config = dict(
    crop_scale_min=0.2,
    method='moco_v3',
    arch='mlp',
    layers=6,
    expert_mlp_ratio=0.25,
    width=256,
    projector_out=256,
    residual_init='none',
    beta2=0.98,
    epochs=150.0,
    lr_schedule='cosine',
    weight_decay=0.05,
)
Rows from expert 6 of block 3, named by matrix and row number. Rows with one number belong to one neuron. Each number is 128 + 32 x the weight over its row's rms, rounded and kept within 0 to 255. All counts start at 0. After the name is the row's rms in percent of the matrix's.
# up: expert up (model.blocks.3.mlp.up, 32x64x256), inputs 128-255
# down: expert down (model.blocks.3.mlp.down, 32x256x64, transposed), outputs 128-255
up.25 131 [119  94 123 144 147 128 144 154 178  91 118  98  86 127 108 113 126 122 113 139 108 195 139 165 127 142 185 105 148 131   0 128 138 133 130 182 176 135  43 120 138 125 103 136 128 126 134 125  96 129 126 155 207 149 135 111 130 132 136 130 132 181 128 107  64 185 125  77 237 255 159 125 128  61 123  82 112 132 129 119 200 130 122 130 128 108 118 125 122 119 123 127  81 116 126  52  91 129  83 169 118 105 136 195 128 148 113 126  95 128  86 165 138 148 117 169  69 129 131 106 133 161 129 114 126 143  89 134]
down.25 124 [150 135 164  89 164  40 117 130 123 135 168 155  81 164 132 170 127 171 121 131 156 180 131 140 139 102  93 101 137 134 103 203 129 117 113 128  67 128 130 137 109 150 125 117 131 150 135 133 123 163 118 130  97 126  92  89 132 131 129 164 175 128 152 129 157 104 120 108 120 119 128 109  96 139 129 168 158 167 144 112 128 122 133 155 131 152 221 107 113  81 188 128 146  87  79 145 126  81 167 172 177 162  63 153 125 138 155 129 135  84 127  43 128 138 124 117 142 128 141 134 127 131 129 128 102 128 128 128]
up.26 094 [132 115 127 128 131 128 178 156 145 146 112 153 153 119 101 135 137  52 140 130 121  83 143 128 111 139 132 143 147 156 117  90 124 163 178 129 131 126 111 134 129  97 128 129 141 125 103 124  85 106 139 144 197 135 117  81 124 134 124 125 155 120 130 139 133 126 150 137 132 129 171 163 108  67 124 123 115 150 130 124 123 122  97  80 133 116 108 147 128 193  88 119  85 143 173  89 111 168 105 166  39  52 134 171 161 129 109 130  65 125 128 207 106 127 126 129  84 125 121 128  81  81 172 124 205 146 124 127]
down.26 088 [136 142 140 130 129 138  72 128 128 141 134 155  85 150 177 173 112 156 104 123 201 174 132 128 166 207  28 108 113 129 130 211 116 111 130 146  88 114 134 112  89 194 129 121 148 142 127 131 146 150 109 118  97 116  72 140 185 131 158 129 135 125 123 137 143 120 132 125 115  43 125 103 113 152 141 136 122 109 162 105 125 120 181 120 134 132 136 109 128 115 140 129 132 125 117 152 132 128 159 224 167 128  47 125 106 118 187 128 156 128 127 109 144 164 127 123 137 132 126 149 127 131 115  66 117 124 122 130]
up.27 115 [129 127 127 173 131 191 125 134 152 130  52 108 123 127 102 118 165 132 122 128 129 145 149 129 111 129 131 134 132 137  92 130 119 155 128 161 184 122 125 109  70 134 124 138 127 123 132 130 125 125 131 129 133 128 110  76 133 127 146 128 178 114 132 125 118 136 129 103 158 255 174 151 127 150 120 119 115 125 129 108 126 132  53 135 120  88 122 123 120 140  94 124  62  96 161  39 103 127 129 139 139  95 129 227 120 131 104 128  99 149 115 167 128 172 128 180  76 139 130 120  78 130 141 141 127 141 128 132]
down.27 106 [121 153 166  82 175  38 137 124 128 142 170 156  66 128 126 204 133 152 126 128 140 255 131 166  98 144 124  86 134 128 120 198 128 115 128 128 122 140 119 128 131 126 128 167 103 138 127 126 120 189 124  79 123 125  83  81 165 129 130 176 115 127 131 116 128 124 124 122 128  94 136  76 123  72 149 128 143 163 176 118 122 132 130 119 126 134 189 112 128  88 146 130 120 132 103 200 143  90 115 147 139 127  59 124 104 140 127 131 133 109 123  59 129 129 125 128 136  84 128 124 159 154 131  63  96 128 120 193]
up.28 081 [162 134 160 130 129 195 130 233 130 127 129 128 137 128 128 142 126 157 117 126 146 108 122 142 144   3 109 126 128  87 122 140 112 187  97 128 189 128 124 137  49 121 100  78  90 129  22 109 142 131 115 154 126 132 129 110 128 152 129 128 111  85 127  65 134 118 135 126 138 132 117 123  99 132  63 138 117 168 140 143 149 143 133 108 138  57 100 136  92 127 205 117 118 122  75 129 128 148 142 146 176 137  82 141 142 133 129 106 140 142 133 151 107 136 129 132 138 136 167 177 105 179 125 160 127 130 139 110]
down.28 079 [ 36  98 117 154 128 119 134 114 137 126 127  81 124 128 215 161 127 128 127 128 113 106 205  79 121 159 157  83 169 150 116 127 123 156 153 153 150 134  68 133 129 201 137 139 103 102 129 138 120 127  91 105 160 108  68 130 127 127 127 125  75 128 129 125 128 132 110 127  66 138 148 117 128 126 137 111 141 160 144 126 127 128 153 157 131 124 132 120 127 101  96 221 111 104 127 116 124 138 133 163  54 130 127 139 128 131 121 157  62 112 119 128 124 129 140 138 182  33  92 112 236  94 193  17 190  99 125 129]
up.29 079 [136 121 135 147 133 131  49 117 131 129 157 128 123 119 163 125 136 105 130 128 122 138 161  90  63 134 127 128 117  93 131 129 205 146 134 141 130 123 134 120  92 139 162 129 117 138 137 129 105 151 116 113 116  69  86 151 128 124 150  95 135 117  94 142  82 130 139 128 134  91 128 106 113 132 130 104 135 137 127 126  94 128 170 149 128  88 120 127 110 122 102 127 134 197 128 126 167 123 112 118 249  42 131 123 113 130 129 159 127 137 100 130 133 131 128  97 129  95 117 165 136 126 127  34 129  90 121 151]
down.29 079 [135  97 120 145 128 109 119  55 136 115 129 161 139 141  85 161 141 138 101 156  45 123 126 133 144 157 129 110 164 134  89 119 128 125  97 122 105 117  96 100 137  86 128 114 162  96 123 126 130 133 133 142 128 128 128 123 128 114 155 128  47 128 106 112 115  62 137 147 129 130 139 127 156  76 127 120 130 127 116 123 125 111 120 150 129 147 119 139 126 125 148  85 169 145 161 125 147 170 130 128 127 108 153 130 132 129 129 112 152 131 125 135  57 221 127 129  91 132 160 124 100 149 128 137 128 255 138 101]
up.30 074 [117 149 140 128  86 111 130 111 128 143 129 173 193 128 125 129 127 114 127 128 125 122 131 134 102 117 127 157 128 106 108 111 110 139 126  86  78 140  60 139 127 123 128  46 126  87  54  42 105  74 164 128 216  78 131 144 144 200  36 120 109 122 129 152 148 165 127 153 140  78 100 147 128   1 124 128 136 106 157 113 132 185 137 129 128 144  79 140 132 202 121   6 128 153 129 138 142 129  23 170 128 120 124 100 130 125 125 119 129 128 143 135 109 117 123 130 119 133 129 121 127 146 146 163 171 114 139 128]
down.30 072 [130 126 162 128 117 130 123  33 132 116 106 128 126 128 195 237  87 127  97 147 171  19 183 119 135 158  97 122 121 128 101  74  95 160 168 126 131 142 128 136 120 229 134 140 185 128 135 119 129 129 188 123 155 118  82 153 142 121 128 117 132 165 118 205 130 108 221 119  38 116 134 126 177 145 123 149 116 117 145 115 137 126 125 162 134 128 128 134 141 131 122 186  77  95 137 177 132 138 126 211  40 100  75 127 157 105  93 122 170 146 135 121 126 134 125 136 101 106 129 185 128  43 139 110 186 128 148 143]
up.31 090 [102 129 107 194 128 140 123 120 140  73 157  73 121 108 117 122 137 128 128 128 114 147 120 129  64 122 177 147 124 111  57 153 151 130  41 125 112 129 118  88 123 138 131 197 116 144 138 162 119 125  49  72  54 121 142 181 130 106 145 139 104 133 125 126  98 131 118 152 162  70  54 128 131 135 148 152 125 128 178 134 109 143 138 170 107 118 128 100  84  91 140  90 129 160 127 118 131  93 122  49 167 109 128 128 149 138  64 139 143 116 131  56 116 129 120  59  81 127 168  42 117 129  76 124 119 173 145 150]
down.31 100 [204 129  95  95  89 129 128  62 135 131 152 117 160 139 120 127 134 106 133 123 119 134 110 116 127  92 134 134 130 128 129 128 178 207 158 125 137 161 120 136 139 128 170 106 131 131 131 133  29 130 104 122  98 127 104 126 124  89  78 194 111 128 133 122 147 125 128 140 128 125 129 125 151 113 127 167 118 154 128 115 121 132 134 135 130 241 137 127 127 126  94 128 126 107 177 142 132 123 127 139 120 131 108 189 128 153 134 131 133  63 130  95 101 132 126  90 102 114 125 128  79 111 147 115 120 126 110 150]
up.32 079 [130  97 130  99 138 126 145 120 117 119 133  94 112 138 172 139 138 124 128 118 138 128 153  91 121 127 128 211 128 137 137 131 127  83 159 128 112 123 158 119 123 158 213 205 135 129 159 151 134 131 143  73 129  88 133 153 161 114 174 125 126 125 122 198 128  77  88  91 113 131 121 135 138 131 141 132 255 108 131 129  76 147 188 128 123 196 156 108 120 110 127 164 102 107 130 122 166  67 109  99 142 137  97  59 129 108 128 127  22 133 143 123 111 103 126 128 139 115 137  65 179 105 132 107 115 101 140 140]
down.32 080 [165 136 141 129 109  51 123  77 144 117  99 171 161 101 151 130 111 129 117 110 130 101 126 126 117 121 189 128 163 128 128 124 128 150  92  84 126  73 125 130 126 103 146 100 182 136 115 125 128 128 214 116 128 127  62 132 121  90 121  73 120 128 134  96 155 132  87 128 115 124 140 122 124 126 100 180 132 128 152 131 139 145 127 154 128 249  95 129 119 113 130 117  98 140 164 126 147 171 129 143 195 129 144 128  70 154 102  82 148 124 128 120  99 122 127 126  77  84 133 139 114 123 122 128 130 136  71 135]
up.33 071 [122 154  67  44 174 125 130 115 135 127 160 122 126 129 141 142 149 134 154 133 127 123 125 167 142 104 128 130 128 136 107 125 126  64 135 149 126 229 109 126 135  85 128 172 106 124 123 123 141 211 126  98  52 122 124 100 176 105 130 135 127 141 129 129 120  98 141 125 122 135 101 129 146 121 137 147 113 145 119 159 138 176 171 106  91 143 130 130 152 134 130 150 165 145  32 124 129  93 122  75  94 144 111 149 130 158 140 121 126 108  98  53 123 139 123 129 116 115 129  98 132 197 132 144 130 182 126 138]
down.33 067 [139  81 127 143 107 120 114 123 121 115 117  92 115 155 108 124 131 121 131 167 120  70 115 115 112 112 154 128  93 185  86 121 158 135 122  83  55  55 125 172 126 129 132  48 187 123 133 135 115 111 127 151 129 137 119 150  98 139 133 129 165  69  64 141 151 129  90 128  97 128 121  32 128 157 129 149  96 127 125 127 129 101 159 135 176 113 135 131 127 126 139 125 233  93 151 121  61 128 143 237 118 139  91 114  89 139 128 116 156 119 124 129 129 119  69 111 132 140 238 121 129 130 148 126 112 117 116 122]
up.34 078 [106 129 125 132  54 170 134 114 127  84 127 128 111 128 131 113  75 150 102 146 117 124  58 157 129   0 134 112  90  53 108 148 115 160  56 116 123 141 128 147  36 128  98 127 122 142 117 101 159 154 101 134 116 141 177 120 115 131 132 131 112 147 125  42 129 133 129 132 162  98  59 162 170 128 126 123 100 110 125 141 164 120 128 126 121 111 121 131 158 124 194 126 152 142  95 127 119 150 127 155 169 134 146 127 119 158 139 152 170 105 123 131 115 102 131 126 130 148 161 129 128 148  75 213 151 134 128 118]
down.34 074 [127 133 126 124  86 125 130  49 133  84 102 128 130 130 129 137 147  61 139 153  81  85 120 106 108 138 137  95 126 223 112   0 126 172 130 147 148 178 134 125 172  88 152 134 124 128 127 128 101 122 109 112 198 141  41 179 135  92 127 218 121 128 166 156 128 103 130 133 126 129  93 110 152 119 138 191  71 139 128 144 135 128 117 193 212  74 160 124 135 105 105 190 128 127 158 139 128 133 129 167  46  48  83 167 194 157 118 197 131 136 107 179 130 145 108 128 130  65 130  81 147 102 123 106 135 110 190 119]
up.35 124 [129 132 129 187  61 253 128 125 128 101 106  98 115 128 123 111 126 175 102 129 133  67 123 144 146 111 117 151 102  70 128 176 110 146 119 140 141 109 218 107  46 141 111 141 128 123 135 136 153 131 130 136 126 114 130 132 134 112 140 122 209 128 127 118 147 142 132 126 136 187 127 175 129 255 128 127 121  48 124 134 133 127 130 121 129  80 123 129 127 129 118 125 128 122 157 114 127 127 144 115 153 117 122 190 104 117 134 124 137 129 101 127 138 132 180 170 127 154 153 162  82 130 138 192 129 131 111 123]
down.35 107 [106 141 129  95 191  60 145 119 128 105 143 145  92 128 130 168 129 109 127 130 184 240 126 117  79 168 149  96  95 173  73 126 127 122 127 130 107 148 126 127 195 118 131 195 128 136 113 124  95 133 129  63 155 127 119  92 167  83 128 217 109 125 131 112  96 127 131 129 149  62 137 123 132   0 138 124 156 153 126 116 100 134 128 113 127 126 193  97 131 119 128 128 111 137  68 200 140 129 124 131 124 119 106 115 146 130  94 141 124 114 128  97 121 107 126 132 132  80 129 103 152 147 158  45 116 134 127 157]
up.36 086 [140  86 140 126 100 127 127 129 126 119 121 130 125 114 156 129  63 119 102 127 125 113 201 125 182 116 120 132 130  31 129 129 123 121 101 129 132 106 166 120 147 145 187 147 155 134  89 115 169 201 129 134 132 127 128 144 130 105 100 110 117 111 126 128 133 136 133 116  97 126 125 125 128 236 122 140 114 107 128 255 171 142 150  96 134 131 134 131 101 125 158 135 120 137 110 127 255 112 148 140  85 125  71 110 127  98 144  36 199 109 123 128 139 125 136 128 134 130 139 155 105 119 159 151  98 125 126 125]
down.36 088 [128 137 157 120 131 162 128 106  73 120  96 142 172 122 119 139 114  29 126 141 133 125 122 123  42 178 115 198  95 193 134 118  23 159 119 132 136  89 129  81 126 126 139 131 140 131 128 124 117  61 182  94 124 129  71  85 142 127 120  75 133  70  75 133 122 115 218 154 124 128 128 124 154  34 125 122 126 146 138 108  84 129 112 134 142  98 100 126 127 173 103 128  95 140 130 241 106 147 118 138 121 108 184  98 160 112  88 128 142 128 113  98 123 165 122 123 129 126 144 116 129 128 143 128 127 141 187 130]
up.37 165 [128  89 126 163 177 128 151 132 137  81 108  97  52 127 118 137 159 156 118 162 127 168 144 171 129 135 171 119 134 128   0 144 129 159 130 166 170 138  65 127 128 115  69 142 143 136 140 129  96 128 137 182 203 154 132  93 150 128 133 137 147 182 127  91 112 177 110 123 202 255 189 133 126 100 126  98 128 147 138 129 213 120  99 124 125  99 109 127 121 120 108 126  87 120 128  78 116 127 104 146 123 121 130 154 128 129  89  80  97 127 119 150 128 186 121 186  56 141 131 122 130 149 127 128 124 140  74 134]
down.37 155 [148 136 129 106 146  74  91 128 109 135 189 149  90 130 136 158 128 137 127 129 153 222 130 132 132 106 117  94 131 173 114 192 143 119 119 124  49 128 129 133 107 127 128 128  74 146 131 128 126 169 118 102 109 124  56 126 129  96 119 199 190 127 173 126 134 126 122 117 122 102 130  99 109 131 143 149 145 131 142 127 126 130 130 122 128 137 198  52 129 101 163 128 184  80  62 135 129 125 165 126 145 130  44 136 131 176 150 132 132  97 126  39 128 146 121 129 141 127 134 153 192 149 140  90  57 128 126 138]
up.38 076 [164 136 120 136 127  67 125 120 100 137 117  50  75 172 191 182 192 189 118 141 139 102 103  83 130 136 141 155 138 156 128 123 115 131 124 119 145 121 104 108 170 131 126 142 128 124 116 158 122 121 236 129 132  80 128 127 122 113 124 120 255 176 121 131 205 131 116 135  48 181 157 127 138 132  64 128 129 171 119 132 138  97 112 123 127 125 150 101 139  96 121 151  95 122 127 129 136 131 148 165 128 175 127 151 125 129  86 107 121  64 119 122 134 121 109 211  52 126 133 115 132  80 133 150 131 104  86 213]
down.38 071 [131 128 151  75 131  42  53 115 131 121 151 137 112 147 129 135 173 148 129  89 126 133 122 122 141  57 168 142 124 169 129 132 200 127 126  81 113 133 129 131 134 125 150 138 128 108  79 125 130 155 132  90 132 127 124 134 104  91 137 132 166  78 154 126 145 126 129 173 112  90 161 121 129  49 232 117 134  87 112 152 116 213 161 128 129 162 171 134 146 111 153 114 118  95  74 124 168 131 126 111 116 104 125 122  59 136 131 106 135 109 121 100 130  64  58 138 134 142 166 127 147 133 133 110 107 143 132 128]
up.39 093 [119  89 128 149 113 128 131 104 128  95 125 131 120 128 121 110 122 127  95 135 113 111 122 147 118 126 163 128  85  30  62 176 128 121   0 125 144 130 136 138 122 123  87 118 132 133 127 106 129 127 128  87 134 132 142 161 127 128 127 126 108 134 128 100 128 157 144 141 213  95  51 131 142 123 139 161 128 128 117 255 224 128 131 147  65  85 123 124 148 111 157 126 122 171  82 128 129 142 134 125 163 138 146  71 128 128  75  73 200 150 133  84 136 138 119 128 134 128 155 127 131 214  88 191 139 156 133 115]
down.39 094 [131 131 131 128  62 139 137  80 122 118 113 141 164 124 113 131 112  46 154 157 213 121 119  85 102 133 140 127 101 195 126  80 128 171 203 145 129 134 129 135 128 137 186 131 128 126 130 142  37  83  92  64 132 132  47 117  91  95 109 155 147 108 123 127 135 127 152 129  77  73 132 120 149 133 139 154 123 146 123 105  94 120 154 174 201 126 159 128 129 125 121 216 122  84 155 154 113 141 128 184  68 125 103 147 126 137 118 246 128  67 126 123 124 131 106 128 153  57 128 128 132  71 141  67 130  76 152 128]
up.40 090 [105 131 128 128 158  96 123 144 102 128 171 128 115 128 147 145 121 154 131 127 138  80 131 135 144 101 143 132 145 121 142 127  37 132 129 111  51 127 122 137 117 163 122 130 121 128 110 112 127 137 168 155 127 133 190 129  92 189  88 122 118 123 242 144 139 122 142 163  80  84 131 126 128 113 126  62 132 128 139 129 128 144 137 103 149 193 113 120 130 132 147  47 152 211 123 133 131 182 177 131 111 139 139  60 189 140 131 116 128 127 141  58  60  66  76 127 137 190 158 130 128 118  70 139 151 190 111 110]
down.40 096 [128 142 134  92  61 148 123  97 133 127  74 155 120 133 173 116 128 127 128 170 155  70 120 115 132 124  71 121 107 159  99  77 127 157 127 131 106 231 132 197  96 169 122 129 129 116 124 107 127 105 231 142 155  44  51 138 166  78 128 129 106 129 133 159 130 113 143 119 135 115 131 129 154 133 121 160 114 128  88 173 130 149 103 125 128 130 128 108 247 156 127 128 130 121 139 141 128 126 108 150 110   8  69 190 125 126  75 132 127  56 183 104 145 176 101 129 115 135 125 168 168 131 128 129 228 123 126 141]
up.41 077 [155 167 214 130 141 130 140 151 132 155 137 101 128  91 230 185 127 170 102 131 127  91 112 141 121 131 131 111 175 227 122 135  67 129 117 126 128 129  90 136 131 129  96 120 122 126  77 109  82 141 141 147 127  47 127 111 118 126 102 127 109 133 147 128 154 130 120 136  68 108 155 129 128 136 130 127 108 128 162 130 127 136 131  57 103 234 119 111 113  99 193 105 149 193 128  94 159 119 162 112 148 134 132 204 109 172 142 137 122  53 146  53 116 119 136  63 157 119 127  87 132 139 121 132 152 163  90 123]
down.41 088 [132 128 127 117  73 118 110  60 131  86 110 202 123 120 125  90 129 134 112 133 128 134  80 112 135 115 111 136 127 134 100 108 129 116 134  21 131 195 131 250 103 151  85  72 126  70 126 125 140 128 158 126 167   0 115 169 144 127 104 132 106 176 130 142 112 104 127 162 140  34 125 105 169 158 124 127 116 122 123 133 160 200 120 107 140 125 120 126 169 128 128 102 129 147 135 131 131 129  55 176 122   0 183 132 124 129  88 137 128 134 197 145  88 145 103 139  81 128 131 159 128 130 148 128 185 128 124 138]
up.42 150 [128 104 128 161  64 152 108 111 134 112 128 111  72 144 118  90 145 187 101 128  98 154 123 169 138 113 114 128 116   0  80 205 132 140 108 150 136 111 206 113  80 186  80 125 128 128 156 142 169 126 123 161 137 126 136 189 154 128 135 126 223 154 128 102 127 173 124 111 192 255 127 142 130 236 129 119 124  75 127 131 175 105 116 144 127  72 119 128 128  86 119 123 115 127 140  97 121 110 130 102 143 123 116 179 113 129 135 111 152 131  78 126 156 173 148 131 123 179 138 166 103 163 143 181 121 127 116 130]
down.42 136 [115 139 129  97 187  73 137 132 128 131 167 144  98 128 131 150 130 119 119 132 154 237 127 120  95 128 147 123  94 161  38 154 127 124 122 127 129 160 119 136 145 105 131 186  67 148 128 125 101 136 128 111 131 117 111  53 151 124 108 235 120 128 147  92 119 127 125  69 166  83 135 127 133   0 123 127 150 186 138 103 102 130 134 120 127 127 203  82 131 123 132 125 123 128  65 146 135 126 124 130 127 126 109 174 134 132  38 138 125  92 128  34 114 122  96 131 126 114 136 116 156 148 139 123 121 134 130 201]
up.43 078 [146 142 126 137 128 131 141 200 118 177 100 145 174  85 118 159 113 135 231 122 163  91 138 161 180 128 128  42 156  92 187  89 135 129 156 125  82 130 113  99 133 155  70 181 126  98 131 150  66 198 104 191 108 135 124 140 109 162 146 143 177 131 150 132 127 128 134 130  93 128 127 131  59 125 137 125 199 128 129  53 173 102  64  38 191 134 113  96 123  98 135 132 168 123 128 135 120 150 143 126 130 133 110 155 155 131 140 168   0 111 128 131 128 118 120 138 182 133 159 128 127 138 122  78 136 135 124  77]
down.43 082 [129 150 129  81 127 154 145  80 183 129 134 142  47 155  98 123 121 156  65 180 134 147 119 129  84 122 130 113  81 192  74 166 105 131 124 160 131 151 123 171  73 126 128 147 119 179  66  78 127 188 186 113 136 133  69 105 158  61 152 152 121 118 128 108  99  99 109 122 165 135 172 127 128 100 107 127 175 137 162 171 130 149 117 126  72 133 131 128 124 128 218  85  95  64 115 129 135 121 255  76 176  86 106 133 135 125 116  93 125 133 127 109 128 150 128 127  47 219 126 122 129 182  86 124 124 139 128 160]
up.44 087 [129 146  96 136 129 135 127 146 127 183 211 100  96 128 162 125 113  53 129 115 102  68 128 130 201 143 134 103 111 171 131 101 103  58 166 123 111 126 135 120 146 239 106 118 123 133 128 143 131 125 124 151 127 147 125 173  97 126 134 196 127 128 182 209 186 210 132 192  73 128  99 134  74 140 152 117 118 127 128 137 127 118 134 100 134  94 117 119 164 127 125 145 127  70  54 110 218 129 197  84  35 187 126 109 178 125 175 136 124 156 116 130 168 152 128 138 157 150 115 107 132 122 126 125 132 131 108 123]
down.44 095 [138 136 160  90 127 208 114 193 153 128  65 250 175 126  81  89  79 184   3 128 211 128 123 132 126 109 123 134 114 109 125 176 136 115  96 125  99 128 131 157 135 119  53  78 129 110  51 127 122 124 129 130 133 134 128 138 169 124 115 170  97 111 146  72 127 128 124 132 130  96  89 128 110 124 111 128 129 139 128  93 181 136 174 126 135 132 137 109 123 129 155 128 137  99  84 119 125 172 152 202 140 104 130 142 124 128 129 129 127 144 125 104 142 127  78 121 130 130 128 182 124 228 108 156 167 164 146 121]
up.45 153 [118 109 131 163 141 128 161 141 159 116 111  88  45 125 116 125 180 156 123 145  97 176 131 172 123 139 137 117 146 129   0 148 126 133 126 154 159 142 112 123 128 134  74 159 163 131 141 128 113 126 131 191 226 153 128  95 177 134 141 134 157 177 128 112 107 152 119 110 215 255 160 142 120 121 122  62 123 127 141 124 178 124  86 129 109  86 104 125 118 102  97 124  75 128 158  52 114 118 120 146 128 108 129 186 128 118  82  95 103 142 122 169 133 162 130 170  60 147 136 127 129 171 129 135 126 139 109 133]
down.45 135 [136 147 130  93 148  54 117 128  94 142 173 155  69 144 129 171 129 136 117 178 147 255 129 127 130 116 120  90 130 196 110 193 128 119 124 127 118 128 128 129 122 126 128 130  67 148 132 128 122 172 116 104  99 123  44  92 133 111 126 171 136 127 155 119 133 127 104  95 124 105 128  89 121 109 129 134 142 149 136 125 125 130 130 120 128 135 224  47 130 102 155 128 159 103  79 152 131 116 141 132 153 132  54 161 133 144 135 135 135  70 125  42 127 145 122 128 142 126 134 124 168 143 132  74  64 128 126 151]
up.46 126 [119  86 127 158 132 125 133 136 130  91 130  96  52 136 111 125 163 200 118 143 109 186 151 209 135 130 140  87 128  81   0 177 132 145 119 158 153 131  97 125 114 131  53 130 139 129 148 133 127 128 129 206 199 153 137 129 143 130 146 129 173 191 127  92 108 171 105 113 230 255 152 150 131 129 129  69 128 122 129 128 220  93 111 128 122 117 102 129 123  78 121 120 115 113 129  81  88 125 128 130 128 126 125 164 111 130 123  90 134 126 120 132 144 185 128 156 100 158 164 126 131 188 124 143 107 135  85 129]
down.46 121 [135 135 133  96 167  27 124 132 127 141 154 137  96 128 130 151 127 129 119 131 177 237 128 125 127  95 129 118 129 178  97 188 149 125 100 127  78 139 128 155 128 126 128 131  71 151 129 128 116 145 117 102 113 124  61  62 134 116 100 171 146 128 175 114 131 125 125  81 124 101 132 120 124  74 128 145 136 172 138 116 122 130 131 121 128 134 210  50 130 114 165 128 168 115  60 158 127 107 132 128 139 126  36 144 133 134 119 138 122 110 127  27 122 134 101 133 141 120 138 126 162 140 133 127  65 128 128 149]
up.47 095 [136 128 129 114  16 115 143 131 143 161 127 162 128 127 101 134 146  83 158 120 127  30 130 126 111 110 129 147 138  91 139  62  63 129 162 116 128 122 135 128 120 130 171  45 128  51  95 128 108 122 142 114 206 128 122 124 120 172 119 130 163  62 136 211 171 129 128 199  42 105 163 125 122 126 128 157 130 101 128 168 104 195 133  94 130 119  98 140 135 165 116  89  73 133 199 122 147 153 124 180  59  77 120 128 134 132 114 127 128 126 128 177  77 135 125 128 126 145 147 129  82  65 176 131 145 132 126 128]
down.47 114 [130 126 184 103 130 165 118 118 127 108  64 132 133 132 159 130  61 113 117 124 164 109 133 118 148 254  73 139 124 184 130 125  46 130 135 154 118 123 132  73 134 133 128 147 164 135 103 112 127  80 172 128 119 115 110 136 194 109 144 112 135 115  86 143 128 128 178 129 115 102 134 128 138 115 130 148  84 114 124 121  80 128 150 141 145 127  92 136 151 154  84 165  71 190  98 195 128 137 128 155 155 128 132 137 114  95 115 130 143 128 151 128 138 147 157 122 130 123 128 234 115 128 132  83 145 122 136 128]
up.48 111 [154 124 127 130 138 124 206 162 149 139  80 150 159 115 109 129 144  50 151 132 115 140 133 125 105 144 133 127 128 176 119  70 128 131 146 130 136 128  93 121 128  75 124 139 129 122 130 128   0  93 129 133 151 144 119  65 127 132 130 130 136 120 127 162 118 129 133 128 138 132 196 131 114  41 128 128 128 164 129 119 108 131  83  75 128 128 104 127 127 164  86 127 100 128 181  96 109 131 114 141  66  87 152 170 221 128  85 170  52 142 128 185 119 128 119 129 115 114 121  60 128 117 136 112 149 148 120 133]
down.48 114 [138 148 167 116 125 128 121 128 128 159 135 177 122 144 122 156 107 177  86 130 156 157 127 155 156 127  57  43 134 114 154 173  95  95 131 166 112 125 140 112  97 143 127 111 161 144 131 142 147 171 138 128  80 126 125 137 210 131 181 101 133 130 128 134 141  92 105 114 116 127 127  77 128 188 132 130 128  99 136 112 150 129 150 108 132 140 142 129 101  89 153 154 131 116 132 180 127 104 139 176 163 133  28 132  60 129 193 125 153 115 120 123 170 148 182 126 146 144 106 131 114 183  70  74 103 123 114 127]
up.49 081 [141 241 125 128 111 126 117 162 134 128 143 132 116 128 151 123 119 106 124 114 133  38  48 138 156 113 136 132 122 150 166 141  30  83 128 127  90 124 128 100 123 203 121 128 129 100  96 106 129 136 144 120  94 136 139 126  99 153 104 127 128 105 183 121 126 128 133 173  58  36 145 158 113 167 117  78 146  96 133 130 133 133 133  54 127 128 136 101 133 134 213  94 146 209 116 164 132 132 134 121  62 159 143  91 157 132 130 149 128 128 101 124 118  68 128 103 187 155 167 128 120 127 116 146 151 146  98 114]
down.49 075 [118 133 135  98  81 172 113 116 147 119  80 194 120 147 113 108 128 133  61 210 122 126 119 130 126 132  91  96 114 142 103 130  91 128 155 130 125 170 136 255 104 134 108 133 127 109 111 128 155 117 141 128 169  90 110 166 171 124 128 159  19 155 129 155 108 104 153 117 178  20 116 121 153 131 128 144 101 128 125 128 136 140 121 129 126 124 151 114 145 135 123 127 125 116 193 127 128 127  86 168 125   0  34 167 151  92 102 137 126 113 149 134 127 144 119 130 109 131 107 139 180 135 112 104 229 128 137 139]
up.50 084 [124 110 126 132   1 169 163 132 128 128  68 143 143 120 120 118 135 114 124 128 118  72 137 132 129 128 129 133 182 126 108 103 129 131 138 120 126 125 129 143 128 131 124  75 191 115  41  48  91 116 177 190 224 134 138 137 129 161 120 122 132 115 130 122 132 128 136 141 143 129 137 137 130  87 127 125 109 113 137 100 150 121 134 110 133 130 114 117 154 161 128 111 127 140 186  74 128 170 127 206  94  89 128 154 160 107 129 115 107 148 135 225 121 123 140 134 132 125 128 136 127 142 140 165 255 132 138  59]
down.50 089 [138 143 137 125 123 136 115 119 125 146 132 158 107 128 128 167 113 125 118 126 193 156 141  84 142 127  74 124 127 149   0 143  78 131 186 139 121 128 128 127  99 255 164 152 136 145 127 140 123 138 118 105 123 119  84 118 211 110 129 130 132 128 130 130 134 116 132 127  86  31 128 121 128 129 123 147 156 128 174  94  66 128 142 127 145 127 167 121 129 120 124 171 114 127 120 145 123 133 134 221 131 125   8 181 128 131 128 192 132 113 122  95 129 141 126 127 123 119 126 148 137 120 128  24 128 123 129 190]
up.51 065 [122 127 130 137 119 118 128 156 170 124 159 120  99  94 136 206 170 123  94  66 126 117 123 106  23  90 157 160 130 103  74 127 144 124 113 113 142 125 133 125  68 161 120 111 131 139 128 135   0 124 143 127  98 113 115 111 114 120 134 164 140 141 123  92  89 123 128 127 121 143 116 103  70 121 128 122 247 181 189 134 128 144 149 131 129 126 145  71 123  83 151 138 112 135 129 172 139 132 129 135 142 124 138 128 117 142  76 109 118 132 130  79 111 128 129 127 128 129 153 226 132 129 125 142 115 106  80 148]
down.51 064 [139 132 128 132 141 126  83 137 128 130 170 139 138 116 217 111 120 128 128 120 128  29 160  96 132 111 133 176 126 131 144 118 125 134 172  98 111  79 105 125  74 149 143 156 182 131 115 172  76  71 129 148  97 127  96 141 123 136 102 108 109  81 123 122 134 140 141 144  79  98 145 138 115  95 130 136 108 129 133 149 104 142 125 129 146 130  70  84 104 129 127 104 113 134 117 127 167 127 131  77 156 124  33 110 178 130 128 129  92 126 154 127  54 140 129 126 148 156 129 132 126 103 127  98 123 130 157 124]